Weights of a small sound classifier.
Data: trained on read English sentences (LibriTTS-R), 15625 training examples, 134.3 epochs.
Rows from block 3 of a small sound classifier, named by matrix and row number. Rows with one number belong to one channel. Each number is 128 + 24 x the weight over its row's rms, rounded and kept within 0 to 255. All counts start at 0. Numbers have three digits each.
After each channel's rows are labels from the 100 clips, of 14976, where the channel reaches its highest value: "responds to" is what is common among them. Only what is clearly more common there than usual is listed. The data: read English sentences (LibriTTS-R).
# convs0: expand pointwise conv (model.blocks.3.convs.0.weight, 640x160x1x1), inputs 0-159
# convs1: depthwise 3x3 conv (model.blocks.3.convs.1.weight, 640x1x3x3, trained with AdamW), a 3x3 kernel
# convs2: project pointwise conv (model.blocks.3.convs.2.weight, 160x640x1x1, transposed), outputs 0-159

convs0.590:128128128058136128164062128151115115128128159128128128128079137128128164093098158138155120187110094128128153128086128127128092128147171106128097128127145126128128113172154114113158096130112128153173153128128135128128128122134128128128099128128157129164128150128124097128128128161128115102177128159128138128167154122128167128128128184158175128128100150130070128187155128122120115099128128128128128109187158128109128128075100128128104142185128156128146080140128136119157149120128072
convs1.590:146100106155137137152161160
convs2.590:195128137128128102128128128157145128128078082070078128103128194128148128128128128128128093128118129161128177150078128128096116128128145146128128128179157146128128124115061125128128110128115085087093128128128128089096128086128141111109171128176128120128097128072128133128103128128074128107128128128072128146128093172128061097109127129128128128114075128179162128128128101128128112128128128095120128159128128087128159098128101121128151107139134150128128150122128115128128105128128128
responds to: voice: male

convs0.244:101128067096128111152128128168128128124172173111128128165128128147128145072128135122164073128141128159045150123125128128123153128128128128139128119173128128128132131082126173128145128175128128133185167091116125113128189165128117151123112123121156120130151154128128111128146130128119128128153160094142128128128128141128152128128117128128123128105080128105115126085083128128102149128128118128111128128098128098128145128128192128128128175141143110174098182087128061174128109128128143
convs1.244:108137125177167140123111109
convs2.244:090075128128110089062136128110128128128135128075165128128109128128128073097128146177070128103097148128128128163128123142128128128154128147164116175128165130090083128128128128128128142128147128128186146162128128174128096128110128156176145180217128128152105138128128088112087128102128128111128094146084130115098144128128128128127128140069128157128162128128113128113156128132128128166128136188162080128128128128098128128101128128134128128128128128128145159121128122088128128128108128
responds to: voice: male

convs0.305:131146118128087115160136104193092140115128133128121128128108128154128128128130128124128128089077138128128128141128128120109128128128128128167145128109128071143187128151128128106104118134075128128128128128115128128128128149182164128128172128141095128173128087148087136115128155192128138128128146101117119128176128128162060128128128128107128182105067128128128128128128167139088128148074138116136128128128128140179128193128152128162107128128122160104128128167147170195106110117128128
convs1.305:166148158143147135105105100
convs2.305:128087112154128128157128106163128110102108128150156128087154146095196128128151161164128082093128128100181147094138124128079098143157128128116128160118139128121128176128128092128128128128172150151128128165128128128128128107101128128128119158174128128146110128146128128101154174094128158128107128101128144128109118116128107128128144174159152123128183190128128128093128065163128129128164128128128110149145128128080128128182154128136111145128103128169128057128089128091128128128094128
responds to: voice: female

convs0.26:133153133138171128128128128189128128109105143153139153128128120152128116128065128158128128163128128128073128128104170128128128137115133166128172128065091092128113172080093107158122099187181087128128128156128152128079125076138149128109091117158128147128099128128128128104104098068128128144128128128128155128176101118128127109182128093128142130106128144135128128159099128140128128128128128128086128105128128108128128128068113172128101128128128128109167142110113103113136085165128156
convs1.26:092121181148130140142113126
convs2.26:143185128128102128128137128181128121159093156128128167156128141167100173128097136083105114104128074097159128128128162128128128136128129128128128128128164067200128128155128128128124119162098124098093128135098128150128133128163130128128142128100128128169156039083124128128132167128125145142114155128160150128128160128128128145128145161128128107097128128128137128128128128125128128174072128133128128162128116128076128175128128128148169128128181128128128106142081128128138116061095133
responds to: voice: male

convs0.179:159118128082183053151132126128054121128128128128049128143139109128151176115166128128117128173087105128128128128127110128106093128128128116128128111166128128128159111102128128110128128088064093128128074128084128077128140128128128105128128128128097128128128128128128160128124128128190155150169128128128122100128128183096128081128128128128168045128128128128113128128128128176132144128128168128128128128128158128176128137128128128128128128128128128128128166128128128128128088178128128
convs1.179:162085152133116144105136151
convs2.179:128128070105128154128097128128128174112128099128082133109128128128171128140128128128151128139132147092152128090128128128098129128190128193169128207128077128128128076128128128128147128154147128108128156128128087202128128128128099128128156128146128128128128122088128168128128172162128128128128128169128128128128094128085131128159128086128128105128117128111128141156128109128207128128118128128128088128093128128128128128098152082083148128128102139128128128140193157128099128128181128
responds to: voice: female

convs0.469:128149128128128128141180096128128128137170128121128128128081128128128128165128086090128078128128128067091128128128128156082128118128128128087128111170128099128128128165090137093068157132142147128128153110128174158101128128107128128128114135101138128102081167128108130128104034128131135099128128071164128156078128128128128074090156111128141146110109128098128077154128128128128128097080091144128153128128128141128128165156128128128159143134128155128126125084128170128128107102128141
convs1.469:165097106100126154152137114
convs2.469:081128128101105155155156128128153128170187100128152128141128101112180096128111096128180128054153172103128128128159128085063120128172122128169128107128105140103094128128136128171167122128108104128164153128109128158128128093091087150139128163128094128128111128106095128128101102128128128116194128128128141128128128128128128128128103128128105102128078170128128128123128102128128091147070128128128194123128128156128171128092128128128110128122128157128128148128114128076128128106128131
responds to: voice: male

convs0.214:088128096180128128169115161163128128128121166128128128128106082088184128152175128104128128128128147090139128106138117128149133074175128157121167095128128163128149128133148094128142090157128128128128128168153092058128128151128128068160128128128128118128149103140102128128128081128128128128128148128065091157098128168121084128128128124162140144053128128128184124128128084107119128128128128129108087091120128138161128109128128128128087117149112119128108128128149128128102161128163128
convs1.214:125122124122147109142088179
convs2.214:102128109169119128128128128127128128128129128120128128163168128088110092128128163084094128143183127128071128150149094179128128163140108144098128104116128128158128170128128128110128128100128128128103144128108143128076128086120088110086089128160128128161126167128188128128111087128128141128095103137089128105128177128111153091151128128128128128134128128080119128078118128195128128144128128128128147110154128124170069128128128128128128155130128155128080117128115200174092128128128169
responds to: voice: male

convs0.530:128147128128190094128128091152110128084128136161128165090138128128128128154090128122128137128155122136128165128128151128123128087124128117096128143128128128128142151128128128130128145084122128128128128155128128087128128155128143152093128059169086105092128128128128202128116164155163108146128085128128193128128128192128128128159179128128128202128128128172110128114128084128128128131145096151128128110128069128125128144128122128101151128128089088117127128151083121128130118107201128
convs1.530:125190114111116134108113123
convs2.530:148128128128116094128145128128144102128179128092128116095144183144128199128099143128159091104106111128128128128128128145170155169128128143121109128128154128080118115128128128128128128117116128114128169132146128128211082128069114120154128128109074141128066128178128128141128128128128067128128162128128138131122107094134076128157156092154128161156128128128145145128138128158150094085128128128128087128152174128128128128095128128128128201113111128128151106128123094143176128152146128
responds to: voice: male

convs0.99:150128143128073152128171133100128128128142128128170128122128128128128128128138117128128066061128194128128128128128128128095082097139078107128128128128175101128128128128128097162128119128128128130157100182128157172128128128090109142101157140128090148078105146141164111158083150128075128128151112155114128147150128128128128128184128158140129128123109134164162159164128161128128128173136116105147157128128128128096128128128128102075128104098128070099128128083128096128128128154161086
convs1.99:156142091101132118161105149
convs2.99:128128128160128128128152157128128128128098158128158093128079112171128110158128128142160115126160128169125181128128128079074128128180128161128106128083145128128128093106118140176111119128149128128128128180087128172082128154102128174082128128140196128128082101121100150139163108164128138128121128128128128128168137120073128128185120128118128128091128128128176128128126128121128128128128141128128154128128189128077095128104107139120128128128113170128171116170128128180107128128128128
responds to: voice: male

convs0.447:128080128151125128084128128124128128134069128128102148130115126144128153163170172106128107127099128128128067128128128142128154128173188087181128128128128128095128109128137128128084128115071128143130183128156122073128128128098148139128128097111095128138113067129146128128128128146128128090149117128128128128128128134128073128110128087174122128160128128170197128128102128174165128166126157114128170112163172128141113152133141169106128128128128183128157128128087128128128140128147113
convs1.447:186153110149133144131118121
convs2.447:128146128097126152122128188157128142132122128134131115145128166204084119108128159128128128113128065128195128129150130091062134116147128128111146110161128125128170118128128128121162128128128116128128201080141178128068109128128182128173128185128128128139105128103101128163163094128122128128128128128128127096109128163128156117091127128128175128127128159090157128110162098128128128128128095128119161128128115096062100145146128128128128173125130128133112128128128128105128128154128120
responds to: voice: female

convs0.338:136104128128128150128128166105083128128103098128128131128154140105093157128128128128128155114128128083128136128128147128208133128104128091111128128118128138080099128090128128174147148116146113181159128128169128128128166128128128192128128128145135146076069128084111128111128128186128128161128125128163142182128122128091128128128137238128143122128128181128128128128164104167128128151128186128128128092128128147155128128128128121128128128128082103128147128128174128143128099128128128
convs1.338:163107115154134109150128170
convs2.338:137081128128138144128128089115117128156175128128128169149128198128128128079128128134128147129128128128178108167143128112128074128102127176119144093104128184105147125142128156048143086128128113110117105149150128160095128111128128160157127167128164110153105102164128082122174128128128128128128128193128128150128129155128157128128128144173081123135128128133069128128128184128172128158152090160117128128128136128161163138128174092128134139106118128116128128128150128128128098128128128
responds to: voice: female

convs0.79:128098128071128153128110077128095128128128122171128146145128089128128128128126146184128128143155128104128128100112123128139128072153128128128115128089128087072150128121083128128086128150170144150174128159194128102128128110128159094186128159128128128128068128128128128088121153107172187089090128109096128148112128154063148106136098128128128128128128128128156128128145053128128128141114128099162142128128128128128128094128150147128128128128128128128128128128174123167126128157088128
convs1.79:092127156114133093111136092
convs2.79:128148128062094125167207105123128187091128091128128128128150128128197157088159128110128088128100128128128171128115128128128128128114080128128099151118128091101151087156128128128128128128128121140128105128176128128124128072111193128140144128128128146156071169159128116126128128155128128128128113128107182128148128128128147128175109115088116111128128128105074115128128175186128096147128167128128091128101147145128128128128126128128086123170160151112128128112128128128128128128106128
responds to: voice: male

convs0.241:128128128154128128120128174128144128128128128085079128128128105128128128168114128128128109176128128128118128110128128159103128128128128128099128163057090097060128091183076147170113128128128128128154077171128128128128091128071128128128073128078128150071128128169128134175186154065128128175128140128128128128128115128128128128128157128131128141128128128151128128128128067103128137128090128128128128128128128128128140128180128160140128128072089128128105128137128083128128128174128128
convs1.241:109099158124106105141138085
convs2.241:128128113128139112128164128171128128128128107128128128086058128128176158128128169164128077178120128141073128156128128128128128128128087128196202128144128128128128128128183128128128160128128128128146105076138128128108093075128128074128128128156138136093128128128174128128128128128163128128079216172114128128102128128106145128128128097128128083115165102106172150150121128128128128096128128097128101152128128151172128128148128128128095128128128128128108164165128128128124128134146147
responds to: voice: male