{
  "targets": ["voice"],
  "arch": "coatnet",
  "experts_per_token": 2,
  "loss": "cross_entropy"
}
Rows from block 8 of a small sound classifier, named by matrix and row number. Rows with one number belong to one channel. Each number is 50 + 15 x the weight over its row's rms, rounded and kept within 0 to 99. All counts start at 0. After the name is the row's rms in percent of the matrix's.
Before each channel's rows are labels from the 100 clips, of 14976, where the channel reaches its highest value: "top examples" is what is common among them. Only what is clearly more common there than usual is listed. The data: read English sentences (LibriTTS-R).
# convs0: expand pointwise conv (model.blocks.8.convs.0.weight, 640x160x1x1), inputs 80-159
# convs2: project pointwise conv (model.blocks.8.convs.2.weight, 160x640x1x1, transposed), outputs 80-159

top examples: voice: female
convs0.450 066:50 50 50 50 50 80 50 50 67 50 50 50 50 69 75 50 77 50 78 50 64 22 35 29 50 31 50 91 50 50 50 49 50 22 50 50 50 35 50 75 50 30 50 16 61 50 50 50 50 50 50 61 66 36 33 26 50 50 58 41 50 50 50 47 50 67 50 14 50 70 50 50 50 66 50 50 50 13 50 46
convs2.450 064:50 30 39 50 50 50 50 50 56 83 50 50 50 50 34 50 50 50 50 50 64 50 48 50 47 50 23 50 60 91 50 50 56 50 50 28 50 50 59 50 21 77 69 35 64 71 50 50 51 50 50 50 67 50 50 50 50 50 36 50 99 50 50 50 99 10 27 07 50 50 50 50 50 50 20 50 50 50 50 77

top examples: voice: male
convs0.303 149:50 26 50 69 67 55 50 60 53 30 50 50 34 50 28 50 63 50 56 61 50 50 50 72 33 50 50 28 59 20 25 50 26 17 62 36 13 44 37 35 41 28 37 47 32 34 22 83 46 50 36 68 21 26 50 40 50 47 22 56 50 26 75 50 56 70 50 50 67 45 50 92 50 44 38 77 50 53 50 27
convs2.303 130:10 50 50 50 50 28 68 68 50 56 50 50 50 65 50 44 72 58 74 99 50 11 93 63 50 50 31 47 50 50 38 50 50 74 20 50 64 50 57 55 50 66 50 16 71 70 50 50 29 68 50 50 15 60 50 60 53 50 50 57 36 55 50 50 50 30 74 87 58 50 50 46 50 50 50 58 50 50 50 69

top examples: voice: male
convs0.136 105:50 50 50 50 50 71 50 50 50 50 50 50 37 57 84 50 60 40 62 34 50 50 34 50 49 50 50 61 50 70 50 50 63 61 50 39 37 83 56 50 99 65 78 50 50 45 50 24 23 50 50 50 65 50 67 50 92 83 42 44 55 33 50 37 60 79 71 50 81 50 50 48 42 62 65 54 58 50 46 52
convs2.136 098:50 37 50 50 43 28 50 50 20 50 77 50 55 50 50 50 86 50 75 50 70 36 50 69 64 65 23 50 50 67 50 75 38 37 44 68 50 41 48 50 50 50 50 71 50 46 50 50 50 50 50 40 50 50 63 41 50 50 50 50 50 50 37 50 50 66 50 50 50 63 29 50 50 73 50 50 50 50 24 76

top examples: voice: male
convs0.37 118:50 50 50 50 50 33 50 50 50 50 10 29 50 50 50 27 50 70 50 50 91 50 50 63 50 50 65 17 52 64 22 42 31 50 48 50 52 25 23 50 50 48 50 50 50 60 50 19 80 50 50 50 59 27 13 35 59 50 50 55 26 68 50 23 30 50 50 50 50 50 50 26 72 50 50 50 35 50 50 65
convs2.37 119:50 50 60 50 27 28 30 50 62 60 17 62 50 50 50 74 34 50 99 36 39 52 67 51 50 66 50 28 50 32 50 50 50 50 68 50 50 50 50 33 50 81 50 00 50 50 50 50 50 76 65 50 50 50 50 67 50 50 50 83 35 50 50 89 15 39 71 50 50 50 40 50 50 50 50 50 37 42 50 68

top examples: voice: female
convs0.9 106:50 40 68 22 50 32 50 50 17 42 50 34 40 50 50 42 39 50 26 50 50 76 65 50 50 50 50 97 43 49 40 67 23 20 50 30 50 50 83 69 62 76 55 38 50 34 50 93 13 50 43 99 50 57 34 59 50 50 50 56 40 50 00 50 50 34 50 50 50 50 50 44 50 50 63 59 50 50 50 46
convs2.9 083:63 50 50 91 61 50 50 50 20 50 55 56 50 67 25 50 67 50 49 16 50 50 61 40 61 22 50 50 50 59 50 69 50 50 50 71 50 50 50 54 61 41 50 28 50 79 50 50 50 42 28 50 63 52 35 50 41 41 50 65 41 50 35 50 50 50 65 50 50 50 24 50 50 50 50 50 65 85 50 62

top examples: voice: female
convs0.284 080:50 50 50 27 54 50 50 50 17 50 50 50 36 69 50 23 27 93 72 50 50 50 50 37 50 50 50 62 50 81 50 77 50 89 50 50 70 50 50 62 33 50 50 50 74 88 50 50 75 65 61 50 50 50 50 35 50 50 38 20 77 38 50 50 41 66 50 44 30 32 50 10 50 62 50 39 50 42 64 58
convs2.284 082:50 69 50 33 50 93 50 51 50 50 50 68 50 50 50 69 66 65 50 93 51 50 46 86 50 71 50 50 50 50 50 50 73 50 50 35 50 65 50 15 50 50 50 50 50 50 50 36 55 50 50 50 50 31 50 56 68 50 15 17 50 50 50 50 50 50 50 73 34 59 50 50 31 50 69 44 52 50 67 40

top examples: voice: male
convs0.512 117:50 27 02 50 50 76 50 50 50 50 49 13 36 50 50 44 63 55 34 50 50 50 88 43 00 69 24 69 79 50 50 50 46 25 37 82 50 50 50 50 22 50 23 63 50 50 50 50 50 50 76 50 50 50 50 21 42 42 50 50 34 50 50 50 68 48 65 74 08 50 21 02 50 50 50 50 50 50 43 50
convs2.512 113:74 50 50 72 26 50 50 59 70 50 69 33 95 50 50 50 50 77 46 50 50 43 50 50 70 50 57 50 50 50 50 82 35 43 50 50 50 50 50 50 52 65 30 50 16 50 50 47 50 71 50 63 50 86 50 49 50 31 67 53 50 65 83 50 39 45 45 44 50 50 50 50 50 50 64 50 50 50 50 50

top examples: voice: female
convs0.212 087:26 50 50 55 50 95 50 50 79 50 50 50 57 50 28 50 89 43 50 50 50 50 23 50 92 50 31 50 50 84 50 72 50 50 58 47 73 50 50 55 50 50 50 50 76 60 50 50 50 50 50 50 29 50 50 50 75 50 50 50 37 43 58 50 50 50 50 74 14 12 50 69 50 50 50 50 82 33 34 53
convs2.212 088:04 50 57 50 55 50 50 31 37 70 42 50 43 31 38 34 50 50 50 64 50 50 50 42 63 50 48 67 50 50 50 37 58 66 38 50 50 50 50 20 53 50 50 26 50 50 61 37 50 13 50 50 50 50 50 50 50 31 48 63 50 50 50 50 42 50 37 26 50 50 50 50 25 33 76 50 47 50 74 21

top examples: voice: female
convs0.147 079:50 23 50 50 33 53 50 50 50 11 74 50 50 50 50 50 75 60 72 40 50 60 71 44 52 76 50 47 50 50 50 51 50 53 18 50 50 50 50 42 73 39 28 50 87 58 78 50 37 44 73 50 64 75 09 53 50 71 50 28 37 50 81 45 45 50 71 50 41 50 50 50 27 50 82 50 42 50 50 37
convs2.147 077:50 50 32 50 50 50 50 68 50 62 85 33 50 50 50 55 79 50 50 50 83 50 67 73 26 50 84 30 15 69 50 50 50 50 86 50 50 32 50 55 22 50 50 50 08 50 50 50 75 50 50 50 28 50 25 33 50 72 50 48 50 57 50 50 48 39 65 50 50 30 50 50 50 50 55 70 27 51 67 39

top examples: voice: female
convs0.405 080:55 31 50 50 66 40 50 50 50 50 50 58 60 50 50 19 50 16 50 61 33 50 50 57 50 50 50 32 57 50 50 77 80 71 50 56 27 26 50 50 50 50 55 50 81 50 31 47 50 70 50 50 71 50 50 50 50 50 57 50 33 43 50 69 77 50 53 50 41 54 50 50 57 50 62 50 50 67 10 50
convs2.405 102:63 50 50 50 41 09 40 27 50 76 50 50 50 50 40 43 50 88 50 67 57 65 85 29 50 28 50 50 43 50 53 66 50 50 26 59 29 50 50 50 50 21 80 45 50 32 63 50 50 50 50 33 71 50 76 50 08 54 50 50 80 50 62 50 51 50 50 50 27 50 60 50 34 50 30 46 67 21 53 50

top examples: voice: male
convs0.275 116:50 50 50 50 50 36 50 68 50 50 50 50 41 50 58 50 50 50 50 68 91 27 75 59 65 50 66 15 50 50 50 38 50 50 16 39 51 50 50 50 35 50 25 50 50 50 33 36 95 50 52 38 50 38 50 82 63 00 77 27 50 50 83 32 50 50 50 61 66 50 50 54 50 77 52 50 55 60 50 50
convs2.275 126:33 68 46 65 34 50 50 41 50 50 50 50 36 50 30 75 45 50 50 83 50 50 65 50 50 50 61 43 33 50 22 60 50 99 52 68 50 50 50 50 62 56 50 50 66 50 77 76 80 44 73 36 50 50 50 40 43 57 31 78 50 62 36 55 38 50 72 28 50 44 79 70 35 50 23 50 50 50 50 68

top examples: voice: female
convs0.174 053:50 40 50 50 50 63 50 50 59 50 50 67 66 50 50 90 44 60 50 50 50 71 50 41 42 50 50 50 50 57 50 50 50 50 68 28 50 67 39 62 68 17 41 50 36 43 50 50 50 35 50 50 50 50 82 57 15 00 50 43 23 35 89 50 50 50 50 00 62 50 36 19 50 22 29 50 50 50 50 50
convs2.174 050:89 43 35 50 50 50 50 50 31 50 79 50 36 50 41 50 24 34 50 65 50 50 00 32 50 55 50 50 50 50 50 50 50 50 50 32 50 50 63 13 50 56 50 50 50 50 50 53 50 50 50 50 50 50 90 14 61 50 50 50 70 50 00 71 50 50 50 15 50 50 50 73 55 50 50 12 50 34 50 50